config.yaml
train_examples: 15625
hop_length: 160
norm: "layernorm"
norm_position: "pre"
head_dim: 64
drop_path: 0.05
num_experts: 32
optimizer: "soap"
beta1: 0.95
Rows from block 8 of a small sound classifier, named by matrix and row number. Rows with one number belong to one neuron. Each number is 128 + 32 x the weight over its row's rms, rounded and kept within 0 to 255. All counts start at 0.
After each neuron's rows are labels from the 100 clips, of 14976, where the neuron reaches its highest value: "responds to" is what is common among them. Only what is clearly more common there than usual is listed. The data: read English sentences (LibriTTS-R).
# fc1: MLP up (model.blocks.8.mlp.fc1.weight, 768x384), inputs 77-153
# fc2: MLP down (model.blocks.8.mlp.fc2.weight, 384x768, transposed), outputs 77-153

fc1.307 [128  80 180 182 142 176 111 140  97 108 123 116  61 120 161 129  86 183 119  68 104 141 122 116  87 190 120 135 160 152 106 124 115 156  60  55 106 105 132 126 171 119 157 147 161 111 170  76 101 167 138  99 125 143 129 151  81 113 136 168 147 178 151 158 145 116 118 149 131  97 192 143 147 121 137 100 178]
fc2.307 [192 131 149 119 141  97 140 115  51 136 179  86  90 111 123 108 176 127 180  93 160 113 153 129 111 127 108  69 107 134 154  61 113 119 135 152 113  97 130 125  96 147 134 165 141 149 139 113 156 138 121 127 106 135 227 153 123  71 125 118 143 255 198 129  95 119 119 136 140 142 134 107 127 117  54 160 150]
responds to: voice: male

fc1.710 [160 124 108 150 139 155 139 147 188  98 126  92 125 116 159 161 150 106 118 147 130 141  91 114 102 165 161  99 149 148 120 100 147 162 187 132 116 130 162 107 127 134 110 109  90 163 135  67 165 109 138 146 113 109 141 194 156 169 129 100 116  97 160 114 111 144 106  98 136 127 126 139  83 100 162 187 149]
fc2.710 [129 128 119 118 102 132 134 127 129 134 133  86 114 137 132 160 197 104 163  63 118 107 144 151 128 119  98 117 118 107 149 143  99 136 112 148 113 108 103 115  88 124 138 180 137 120 143 145 156 121 129 128 145 115  91  89 114 124  73 132 134   0  96 126 164 142 203 121 143 126 171 129 127 184 122  58 150]
responds to: voice: female

fc1.251 [149 134  85 113 119 120 167 165 144 134 135 130  79 156 183 104 112  71  45 181 126 160 130 168 120 208 120 136  56 122 154 188  97 132 181 164  95 111  97 165 194 182 108 100  96 197 139 153 139 147 174 125 110 116 120 183 120 144 119 100 121  83 185  99 130 109 142 120 143 181  37 148 142 113  92 202 177]
fc2.251 [128 108 125 128 113 113 134 133 122 108 135  73 101 106 117 141 158 100 179  53 126 143 118 128 125  70 137  74  83 114 116 143 112 115 133 114 124 133 117  91  70 102 134 190 135 113 139 156 162 137 139 104 154  97 101 159 114  83  99  97  91   0 159 140 145 156 158 137 130 146 187 133  88 151 130  72 106]
responds to: voice: female

fc1.690 [123 127  96 113  85 127 124 115 133 138 115 147 148 124 170 108 105 152  90  96 140 168  85 103 102 159 128 145 120 115 105 133 113 126 146 113 137 141 149 186 116 137  89  56  70 198 184  88 104 109 183 166  83 137 105 121 113 173 139 133 112 101 124 132  49 139 148 167  88 130  95 102 116 105 141 200 104]
fc2.690 [120 151 114 124 129 110 151 129 166 133 134 118 159 145 114 139 179  91 130  87 117 124 141 135 146 156 129 138  98 101 146 146 143 141 113 158 106 120 121 115 112 130 123 176 116 104 119 132 168 126 106 133 129 125   0 148 106 119  99  99 127   0 152 113 153 141 128 145 132 120 112 142  89 170 121 104 131]
responds to: voice: female

fc1.391 [135 101 177 123 150  89 143 154 146 159 125 115  50 146 133  95  90 137 158 108 105 147 137 138 149 129 124 149 175 115 148 123 135 114 143  84 141 114 134 131 106 118 169 107 100  85 145 153 121 155 121 147 174  86 149  99 163 115 159 152 182 139  85 152 188 132 164 111 146  97 177 190 135 131 137 100 151]
fc2.391 [137 111 151 126 115 141 109 123 121 141 141 173 140 109 133 100 102 107 101 156 187 118  98 100 110 140 114 120 153 118 161 119 120 114 137 113 160 155 124 111 135  82 119 110 128 103 136 141 140  97 117 135 133 149 255 127  97 126 131 130 155 255 139 132 132 118 133 123  84 170 142 107 127 106  70 140 125]
responds to: voice: male

fc1.40 [159 172 102 116 147 103 124 140 136 127 175 146 147 123 184 163 124 161 141 131 104 123 122 109  88  72  75 144 145 129 110 162 151 144 147 117 112 136 190 189 108 153 109  70  55 136 148  76 128 157 135 111 111 145  96 133 175 149  99 140  84 108 122 116  71 123 145 107 107 142  77 135 144 104 193 207 125]
fc2.40 [167 138 102 140 121 120 139 127 157 131 138 135 156 146 100 129 164 103 145  84 107 126 154 151 153 160 131 135  95 115 153 127 148 140 130 165 113 105 126  95 124 175 124 201 134  97 133 160 141  88 112 141 128 115   0 178  98 146 103  94 130   0 134 102 192 142 126 146 118 100 124 112  77 150  97  78 139]
responds to: voice: female

fc1.611 [155  88 123 140  99 150 172 133  74  77 142 101  15 122 141  60 127  61 176  71  74 117  96  90  78 107 168 164 126 122 184 118 119 120  71 140 107 130 111 119 140 159 137 126 169 123 137  74 120 160 112 151  89  77 141 166  93  80 142 119 125 187 155 146 135 101 130 138  97 102 121 104 104  72 101 121  80]
fc2.611 [122 141 145 147 129 117 102 114 105 130 107  96 190  88 176 141 193 135 166 117 146  87 113 148  95 124  97  58  46 134 125 103 129 143 144 160  95 123 136  89  83 118 128 200 147 144 133 132 163 122 105 127 112 167 200 160 104  96 116  92 139 243 177 111 125 142 195 133 120 126 176 103 135 155  52 125 158]
responds to: voice: male

fc1.184 [ 99 149 161  97 175 161 129 131 147 151  99 116 115 118 138 117  84 149 154 127 108 166 187 149 156 105  76 111 104 105 156 138 140 165 102 109 158 113  99  36 164  60 150 167 190 148 105 128 106  90 121 113 136 136 115 101 133  79 148 162 106 125 115 148 163 171  86 102 113 132 226 137 222 207 136  19 165]
fc2.184 [178 120 138 115 131 113 130 110 110 135 176 131 101 101 135 125 123 141 114  45 109 142 141 121  98 146 126 134 174 145 179  95 124 122 135 140 140 117 125 157 108 130 132  93 154 105 124  88 145 127 133 110 118 148 255 159 151  95 136 139 145 255 160 158 107 124 132 109 122 121 118 141 144  98 114 163 112]
responds to: voice: male