Weights of a small sound classifier.
Training: 6100 steps, batches of 64.
Rows from block 4 of a small sound classifier, named by matrix and row number. Rows with one number belong to one neuron. Each number is 128 + 32 x the weight over its row's rms, rounded and kept within 0 to 255. All counts start at 0.
After each neuron's rows are labels from the 100 clips, of 14976, where the neuron reaches its highest value: "strongest on" is what is common among them. Only what is clearly more common there than usual is listed. The data: read English sentences (LibriTTS-R). In brackets: how many of the 100.
# fc1: MLP up (model.blocks.4.mlp.fc1.weight, 768x384), inputs 0-127
# fc2: MLP down (model.blocks.4.mlp.fc2.weight, 384x768, transposed), outputs 0-127

fc1.748 [135  96  57 154 128 134 175 119 110 200 135 126 107 122 177  47 130 136 145 147 113 114 111 166 126 104 184 184 136 116 116 112  86 119 112  73  94 105 143  90 167  92 153 111 139  80 168 191  98 123 183 147 151  85 148 100  60  81 134 161 164 102 145 145 101 152 128  76 148 122  67 115 149 117 163  92 127 168 169  90  91 110 119 113  70 195 154 161 159  99 188 189 152 108 104  97 122 144 137 146 113 136 147 144  88 153 130 189 161 122 124 163  97  69 133 150 151 147 115 163 186  93 136 108 109 146 149 157]
fc2.748 [129 112 116 125 104 147 170 122 214 143 143 157 135 113 119 111 117 130 141 123 157 129 137 120 139 132 113 207 133 139 116 132 115 139 140 141 161 105 105 168 142 138 120 122 112 129 113 106 151 129 121 141 123 113 120 167  86 165 151 131 179 122 149 122 135 118 103 140 197 140 123 132 124 148 129 117 109 162 172 109  88 139 108 117 102 159  92 148 103 111 121 116 154 180 132 126  59 106 127 150 133 140 157 124 152 107 140 190 136 135 131 123 188 135 117 133 130  97 108 133 141 154  77 123  99 177 160 125]
strongest on: voice: female (100)

fc1.508 [155 132  80 134 157 162 131 122  96 163 130  85  88 162 175 170 192 150 111 132 106 205 188 142 172 115 186 182  77 170  86 134 156 125 129 159 136 167 100 168 143 160 110  90 141 112 113 150 139 128 160 189 124 122 136 106 111 118 152 111 115 185 153 102 156 175 141  57 162  96 129 139 104 151 132 112 121 140 122 154 179 119  48 134 136 188 169 153  96  87 166 114 148  56 131 165 174 120 164 127 159 159 165  75 126 113  86 133 167 117 107 157 213 118 123 119 120 161 140 122 162  81  77 173 129 126 155 148]
fc2.508 [134 137 126 145 133  99 159 111 145 175 168 180 119 133 154  65 115 140  97 118 151  57 100 132  34  96 132 182 153 129 135 140  96 174 145 107 128 135 111 170 110  80  80 176  73 123 116 146 164 141 130 106 137 112 141 141  39 190 154 112 185  89 144 152  95 116 105 149 107 150 102 128  90 137 157  99 156 138 177 119  98 105 150 101 130  92  91 165  84 145 132 142 138 185 104 124  84 108 118 176 162  92 105 152 111 167 154 137 156 151 110 121 120 124 153 153 143  88 164 145 126 117 135  98 110 164 125 112]
strongest on: voice: female (100)

fc1.102 [122 106  95 150 138 112 121 162 136  77  67  86 124 109 168 174 186 116 136  41 118 176 135 163 114 138 148 134 106 171  35 111 181  83 173 119 126 133 156 103 152 153 174  78 114 131  89 139 131 120  84  49 143 119 153 115 152 142 161 174 136 220  97  78 165 106 109 107  83 101 143 121 147  70 136 114 142  73 120 176 140 117 129 118 147 128 138 127 165 138 127 126 117 146 174  93 107 147 143 196 136  89 111 108  82 167 127  83 125 136 166 113 150 138 112 147 103 160  82 112 118 134 118 140 171 153  82 128]
fc2.102 [146  71 137 134 137 142 118 119 152 144 122 115  97 120 135 146 113 120 125 205 128  95  90 124 121 116  86 116 127 102 101 122  92  80 122 172 148 141 129 156 121 113 143 129 113  94  78 162 144 164 111 113 147 138  95 165  88 130 155 119 107 134 134 140 127  98 130  93 155 138 146 137 104 146 131 104 127 139 129 129 129 136 109 107 117 110 145 161  93 105 118 120  83 137 141 100  88  66 146  40 117 130 115 147  95 142 117 148 114 117 142  93 130 129 108 152 166  82 140 149 127 157 214 142 123 121 155 108]
strongest on: voice: male (100)

fc1.9 [237  91 157 126 127  88 104 151 138 151  95 127  97 112 113 158 177 100 152 144 116 131 159 157 136 174 144  93  97 138 163 182 137 104 148  91  88 127 147  98 189 117  97  96  77 132 120 103 158 132 151 100 202 143 125  93 127 108  76 141 137 154  71 156 122  82 119 136  64  81 150 152 171 108 110 144  93  94 130 104  76 132 157 116 115  79 139 123 123  91 148 138 111 101 132 131 169 105 123 175 141 152 169 141 114  78 177  79 140 117 101 106 169 168 115  93 106 100 115 103  71 138 115 124 192  97 102 131]
fc2.9 [ 93 107  94 102 105 125 127 128  94 156 177 117 168 175 138 115 101 151 121 117 114 117 158 112 105 123  68 114 113 111 126 133  85 118 149 122 114 100 194 119 109 149 117 180 115 147 122 180 135 140  95 146 113 125 136 195  85 185 211  88 105  84 139 129 113 120 129 119 151 190 122 140 107 101 143  92 129  60 123 128 110 115 100 124  99 107 110 203 136 119 114 131  86 102 114 167  70  92 121 141 154 104  94 115 112 108 142 123 101 109 132 105 105  92 123 166 141 124 153 177 135 158 166 130 121 151 142 142]
strongest on: voice: male (100)

fc1.646 [122 118 122 148 183 150 139  91 168 123 165 115 113 134 106 160 137 107 106 153  69 145 111 131 120 126  75 152 125 108 112 180  69 117 101 142 102 113 142 141 133 136 128 123 116  89  34  88 134  86 145 145 119 149 163 174 146 155 166 146 112 103 163 181 130 103  98 147  77 128 112  92 169 155 144 126 152 182 178 131 133 192  40 156  73 121 106 131 108 153 134 140 155 147 155 108 109  94 124  94 202 109 150  93 121 172 121 173 139 135 105 120 155 120 150 155 118 103 187 131 195 147  93 186 113 125 146  88]
fc2.646 [131 112 135 169 102 131 130 140 143 131 116 163 152 113  94 140  85 106 138  95 214  87 118 151 154  82 133 121  93 111  50 138 131 162 173 164 106  92 176 112 160 146 124 123 123 116  45 160 161 142 103 111 143 133 126 111 116 119 156 137 176 112 100 110 109 112 112 123 124 100 123 147 129 158 123 112  87  98 146 168 138 156 161 138  86  71 164 171 128 154  97  53  97  97  90 170 120 146 168 109  56 149  53 101 128  80 184 109  55 129 111  83 109 116 122 124  81 109 173 132 207 104 177 116 140 173 124 107]
strongest on: voice: female (98)

fc1.311 [126 148 156 162 119 100 130 122 132 151  51 139 144 149 173 102 157 118 151 110 196 128 157 140 107  87 106 139 101 120 133 155 143 127 146 128 177 125 131 122 167 153 109  92 124 151 107 118 167 143 156 100 110 130 108 139 146  95  92 115 136 160  94 106 103 115  64 124 144  98 107 173 101 124 219  75 138 104 133 189 145 180 204 137  92 103  89 128 150 105  67 140 155  96 163 144 140  89 101 134 138 139 104 131 126 137 105 112 103 184 104 135 120 141 115  90 122 130  93 209  79 174  88 119 137 136 114  60]
fc2.311 [156 113 137 119 149 118 116 118 160 158 137 128 135 123 127 141 135 142  98 159 143 145 100 134 134 148 110 142  88 127 108 129 128  67 127 150 143  67  97 126  99 136 126 130 117 103  78 133 121 163  98 153 148 140 164 132 143 131 139 137 119 137 111 120 167  89 105 110 133 143 148 127 131 124 115 135 154 138 152 113 109 128 115 106 143 128 129 128 124 141 138  98  94 166 141  87  65 110 146 183 139 161 149 113 114 171 117  96 111 149 171 116 157 144 155 154 131  77 157 128 172 162 190 113 100 144 147 165]
strongest on: voice: male (100)

fc1.97 [ 91 123  88 111 109 127 123 109  99 133 178 189 144  64 123 162 159 156 121  99 196 149 141 125 127 184  65  86  87 102 139 130 120 163  83 118  40 143 168 145 144 158 191 152  78 166 126 111  97 162  73  86 162  78  76  98  90 116 115  92 121 110 118 110 164  83 106 131  96 112 105 160 116 146 117 178  45 135 155  82 136 164 137 187 133 158  93 128 181 164 142 112  99  86 132 140 144 222 163  87 147 152 155  69 128 148 103 156 141 124 133 119 164 132 117 135 143 142 100 119 103 125 175  85 152 167  76 142]
fc2.97 [163 211 152 136 128 145 124 106 144 131 122 150  96 170 160 109 131  88 111 114 127 109  66 135 164 164 110 181 139 113 100 182  72 129 108 148 164 125 116 102  62 141 117 157 138 101 144 110 151 121 140 178  80 135 172 139 181 130 109 142 111 117 130  56 113 114  95 115 177 156 144 120 111 177 113 111 131  99 168 106 131  89 119  66 113 114 146 126 108 104 102 153 133 154 106  70  78  48 124 118 145 122 148 182 123 128 123 136 159 135 126 124 126  65 100 114 161 162 141 152 150 152 172 169 106  45 147 104]
strongest on: voice: male (89)