{"noise_aug": 0.002, "win_length": 400, "targets": ["voice"], "width": 384, "pooling": "mean", "shampoo_beta": 0.999, "adamw_lr_other_params": 0.0016, "max_steps": 6100, "batch_size": 64, "epochs": 25.0, "lr_schedule": "wsd", "warmup_steps": 300}
Rows from block 6 of a small sound classifier, named by matrix and row number. Rows with one number belong to one neuron. Each number is 128 + 24 x the weight over its row's rms, rounded and kept within 0 to 255. All counts start at 0. Numbers have three digits each.
After each neuron's rows are labels from the 100 clips, of 14976, where the neuron reaches its highest value: "responds to" is what is common among them; "loudest" is the band of the loudest frequency at the time of the peak. Only what is clearly more common there than usual is listed. The data: read English sentences (LibriTTS-R).
# fc1: MLP up (model.blocks.6.mlp.fc1.weight, 768x384), inputs 192-287
# fc2: MLP down (model.blocks.6.mlp.fc2.weight, 384x768, transposed), outputs 192-287

fc1.78:140105123141143156115146145091137132094133104113109142143111101156111152149111158118109092116122151123139180097174110126127114115134131141099143135158086090161104132109107129106123122133120083130157150165167108102143110146138157131116108108119097129103150146150115147153158113142157093121
fc2.78:117139133123154106131122106132086126164129135111177157135129131107118119110205115133116130115128128155129131139081131165117132159137142071058157123142098162111131108165124144117107127114122150120120123111141131110141082155138132099111097130117130129135097136103155147158076139079122149121
responds to: voice: male
loudest: 4000 to 8000 Hz

fc1.330:142121129130167113115126151114162103121154147120110157137143132147133101134140172100122118115148132178118103125093109079103124105117083151131119121129099084132119126126122141135105095112161075150106152113114137157126092159136125152136124129138133147199151157153126170122125133104171106147
fc2.330:122104146126106118121165128102105106097127152111131135157124094110147161126104085136151155164132107127114145113133132144114101141087138136134142137144111101120136124118136113124144122195108123133121121108146127117130101122123166111153122137089094126137143141130122158152150124074125128135
responds to: voice: male
loudest: 500 to 1000 Hz

fc1.426:133122144097096144132101165138145112160129125134126128124161127107141121163101148132143138146156115111149143110140175165122147149179138132121116096138159140139129157119151069132158123141136096128155159134086185128140116109085088150096143135132151134138149112142122108147155122106081108121
fc2.426:122133114135142156137135108129125132105126146139127109115124136135110151135150107141118106106125118119129117122145124068134131144119126124110136128133107115130140104134143141148136130162112147116133117113154121127128164131123153083131135115129130137105133133132159124123135125150141114105
responds to: voice: female
loudest: 250 to 500 Hz

fc1.338:098137127121105147109120121121102135153153143119126116138161145125160119134099142115117139152128110129123117121119140168162177138156121105138113126164154131168151185109135065120140120158121074143142117134097163151162156126113130126114164143118131136143133127154131132152157148056081113121
fc2.338:128134132129136160136138119124160125095126143138126111109127124125091141122139122146131107132122146125106113127134122075127124132127130120129115124123097128112137119124143157152135120165114140126138124126152121131143155136128136105135130124137120137122115127122151124128123132150164121130
responds to: voice: female
loudest: 250 to 500 Hz

fc1.470:136092104142148119156137168101142154136093104127101166141123087152148157143142154153150153107116093165138132105111137151112115104118123147114109087100102155157126121111102116150079147147146107099114154150119126113156173148108153126160143108190125126106090121112086104089144119101102126149
fc2.470:100125126123159139143141155084095143092091121126144151133127141112103138132133115148146150149127121107076122124123130151115128118104127141143152124163073165120138139111131163143109101167123127115191127125150164117138092114121177102130108139110127155091102126126127150143100169090174133129
responds to: voice: male
loudest: 500 to 1000 Hz

fc1.607:109136140107097140104085120150118110123161127127121132130143156114148107153111134124147141108150119122110128118097147195159169145158119156137097106125149140173112169112143069112132142170129082130132134140081166119146130094103115125133151149143132116147129148152110156162175146096120133109
fc2.607:131128129114140162129133114127127124126128141130131117126125126143089156122142130149136104137135143122106124138144121091122122134116132109125115128132101128128133124122145154146127111152131143120138129129153130130128153134126149119141124120120112135101116120127151125117135119133143124126
responds to: voice: female
loudest: 500 to 1000 Hz

fc1.212:120142118135116127113146136148138124145106139121111136096111136105111131163106172117134161127125087094133130085112148192188163163134109126116106120125171177126145150106140066119098106137138115131133145113114152104158103129077101163114159157154117141123163130155170103145156154112106162126
fc2.212:122137127153133151123131104122158139109139149141144112117120154118109131111107108146121107145121126121108101113149102102110140118163130141119124133135084089124124110131126139150122147149104141131130102120109148154144172130134132125148136111122117126131131110136139122134126136170127126114
responds to: voice: female
loudest: 500 to 1000 Hz

fc1.122:113147148123141096139135085104103100081137154123138131137151146088182113171112142096124119152130105154153106105135148195145150164152130139118070105139165175119148208138124107123155146189108085125111108098124171130172117124125139130102136122121097124147103159137141080145153152085082121123
fc2.122:131137121135127129126100108124130129121103141132110110118124145127111152095131116138157115137120157119070090118143115143109142166119136119143149147137129131122116108097118144151099141162109179127129120146129140150130179149168158132146134144157127121136122131105158153133134135119150079102
responds to: voice: female
loudest: 500 to 1000 Hz

fc1.108:104087142106135125137158131125129116104085136161130137153138105133127135099097114157181115163158146124138137119152134147119151109097139144142112137119122100113072124130090151144112149121117081116097120155142178110124110139130180128126121133142114118076171124103130116091112120149109078156
fc2.108:110146132121128117124132125106126137129098153128127114137108115139097115145170113121139158165115107124075137104138116155094123097149128138146165152106078131127129140121117173119137133161097150119193122111108139121123113122138156093132118158128147124128119137146124157170112146100152145127
responds to: voice: male
loudest: 500 to 1000 Hz

fc1.429:125153145106094150139120099106098150159123156119090108147113118085156144078128126135150138160132144120152141155124116183117143167173131174151126117142153137117124158132121108101137140165099096112134113182131137147174143131093106142138135112117138104160134153147123083105130149092131124089
fc2.429:125136102108128136103099137149122119145121169107145130126132163147111175136132162139138130114128176107064110107145102076105122146153130104086144113097118125146122159118124118148146165140100192141109110127116133145110150129131163117132101123135121137162115151130136141135137151123150122108
responds to: voice: female
loudest: 500 to 1000 Hz

fc1.104:120122110094122129117144124108134137170109136092124105133103109124120121131100116123096175120151117131184168128155135165132152124143129123145121106137131200148129139104134093149133114138147114141137128111162142174149101104086109151147168132130088132134149105124130104186169140067129158147
fc2.104:112142124142128131118161116121176105112156135140157113110124155125092109091114138131189089127109109117121130108135100124119140144159164127125108149112101127108143108132123120132128127133101125128137109090157142136144177111149156109143150117138131136144108132126129138105136149153111118122
responds to: voice: female
loudest: 500 to 1000 Hz

fc1.170:106125136112106145102116167135113098151137121134113118139169147096141098145120122131134143116132123139136130100122149175157156131145140136139095102148197168144155199117121105102123113175143066142144127144083187101157142151116130128090140150110124124152120093172137119155145138082084138109
fc2.170:114140120124146167139122105137131127101123143141135122128129131141078162144133123146136101112133141104111096122149122078121118142129128121119128126134089103127130125127148157155130121158110156130146113135136126142130160134135141095144127116127120145114124127124147127116141126123156127117
responds to: voice: female
loudest: 250 to 500 Hz

fc1.162:096113098094124098137101135127168112134146127134125075121107151122155141113133095130134119151154089137146171112141121165150129130149170121147094154164144130106159147147110070107181131123125110135130152082095152100121119097095133108114139136141120123143157121140130086157166110087160142122
fc2.162:123124134156133139138138111116148112101161126154132136113128141143099112119108110141130093105117107134182104130114100076151118147142134111152141133118128113119115134128130138153121117145114125106127114118161136120124120123126140097131102149132120135115141144124161132121111154141122094109
responds to: voice: female
loudest: 1000 to 2000 Hz

fc1.754:106113153127141146147155121166170117163112122108121138100100111143142131114147146123093098124150119123146155055087170116138126172147103158134146122120126092143135101144102156090101133092128085111127103143183183102118121154141157158146086118163125133106140170079153178179102117116121140110
fc2.754:119125135138138130139118104105087139058100135122124115099128146146094145122131104141154149122114117111109118136136114105112164123103155114093137142112129120114145121133135156132116114150129141137156142130114145153150086136132120106146132160131124151119135113135135150087103151169145094167
responds to: voice: male
loudest: 4000 to 8000 Hz

fc1.513:140136167131153170123163173104143125117113108124094133131104100122114113131085140127121084166138129068112117090161136095103133145134133155136133136163108115123143170137124115123138106103131048126123173156149148129110127135162128123097119131129106129130164158114144140151161093152148109146
fc2.513:097124123111138127115118112120123123176141141123144155139150107142099099094183162137135099163122140151066146143101133143117157151116118088144209104157112103144139148130107143151113130146115151096135108124171107128150101159145110134109124116129108105130114123098094142087098149011131127125
responds to: voice: male
loudest: 500 to 1000 Hz

fc1.391:124123112155107142137141149097164150078146102134116132133107114153151148150098134118132100129133136115147166101153124123118130115109125134120121163135066111169118127102112160139112114134115092138114161180128120111131052164134135146131123115134121140137146166110126141143145108158165109124
fc2.391:113118142099147131122130112133073126166133128098156136133141121116100112112159151141106114146124136135107131136131123152101129154146129073102169128120130140120119106156119159118123123143127155115131111118142113116142094125139138140110099137113120111100107125105159151140066157083131122134
responds to: voice: male
loudest: 4000 to 8000 Hz

fc1.248:143113153182136134137130122142109110130138140149121136175115095170129155112158136117125118140149144145164163128117112108090112132121135112129118113160114085145082145119141144093121160092157138122134168122133106111146093141141113109145129106143143139122159120103122107150088126130129092144
fc2.248:112118131092136135131139130095110138124119122112092134108123141098099112131115112140135144120112110110092121124162125136142137142131128121119122122101088149111142096138133148118124131140118159120124122113129137143145110126123162138126123135115135147098115137127154165153111151107161135137
responds to: voice: male
loudest: 4000 to 8000 Hz

fc1.553:119132149107110132136131120119135119103143131132125140113152150102176145159119136108137143091156125134160083125140150140115147126144131132130099087148158151135160179133125078153161135162154091142116125127118186086137090111104116158121158121155119147153141131146134116131174163100111123132
fc2.553:133130131127146146149140101117136126102131149120128114108137112151093127104144116147126121124124130139113128130142100091124127130140142107141130151149097114127144110127140150135127117166121155127116119112146133140140158133127160115133142135117118140101111112128156115122129105135131104124
responds to: voice: female
loudest: 250 to 500 Hz

fc1.473:119153118087120119128132137143121097142131130129126099135128149116140142141102144118127149133121104107153152068120131167140165126164113146153123095144166163136134175111129055122134117132137082147131126132117168109150145130110125152093175125118108141134129137164124115164169148090081132108
fc2.473:122142135128119165118150101125155127117158148149136129124127134119087148123120111151131111122127141104106103131125111078120132140153131107106166145123063087120131092125135144157127149125106145137137108118124124147151166122123154109138117120124132125129121120106155121084124124129122105111
responds to: voice: female
loudest: 250 to 500 Hz

fc1.60:127110150121115154104140173134134111130188120151140137110157111109118108111137147134121165122131088128110126104108163191141168128173128137104089113119131143158143168143143068144158136187124101120128121119122146130153107120109149138107159173135156124150109104136120124162163131108109144137
fc2.60:123132118118148134145127111147134130088105127133129104126125123138134158141147085139127094099124153115143135137144120093121131125095135118119144137138115126111136115134130139143124115144117139132140125110154115123138166130119135094129132101122114135093139154127128131120119120171129116117
responds to: voice: female
loudest: 500 to 1000 Hz

fc1.504:125133107095106120124124096145112125115123132143137120134150202118190121137122102103143153110127141123125106135086125162202179141156150120141120141148129160149164181110153113109136132167141062116154111133100209135138136105112087139121156155115111113157137092156130137148144139091089137121
fc2.504:131129120116128156129121125138130120116135140143137115123141113130068154120130151143110101147117132116144112135142127078114136132134120112130112129111108101125121114131139138153144136153120138131121133136133124140142170132143154126133128117143131128114110131126145127088129123111155112114
responds to: voice: female
loudest: 250 to 500 Hz

fc1.112:127136152117107140137078079152115105118131119132129077147093143084169124162124110152117122128144141122170108155092135158144105173183138128153104084105179185091148157114115092111135148117156143093107139129112170108144134081086133147142186153166165132143140150156138071100139146114138120097
fc2.112:102143110128141135127128134158132137097136149132164144117137132134062112115104099147166109075107155118072131121131116110114148153121122126117146140127124112141112141126130138117113135151081178126121125118144100150124156142108173122108112111116118147161139169114149121165147172131120135114
responds to: voice: female
loudest: 500 to 1000 Hz

fc1.565:117133121164162125149144112164145098115142134110101145136143103116111174148076153117112084152149147117149138092142139085116104133102067108108111133158122123121089127116131169100112140106125135112133138118171108171115139089133155156190096071139129126105125151129118129150105121140138109148
fc2.565:118131142120136106138134132098075134148082126110130148137124128108077170124161097145121138108124122111090135146114119115120158140114152112134154122118091110125130125142146142139132118162118145116147113101101145123130073115152154155122132155117116152117113115120159119164096129125168148112
responds to: voice: male
loudest: 4000 to 8000 Hz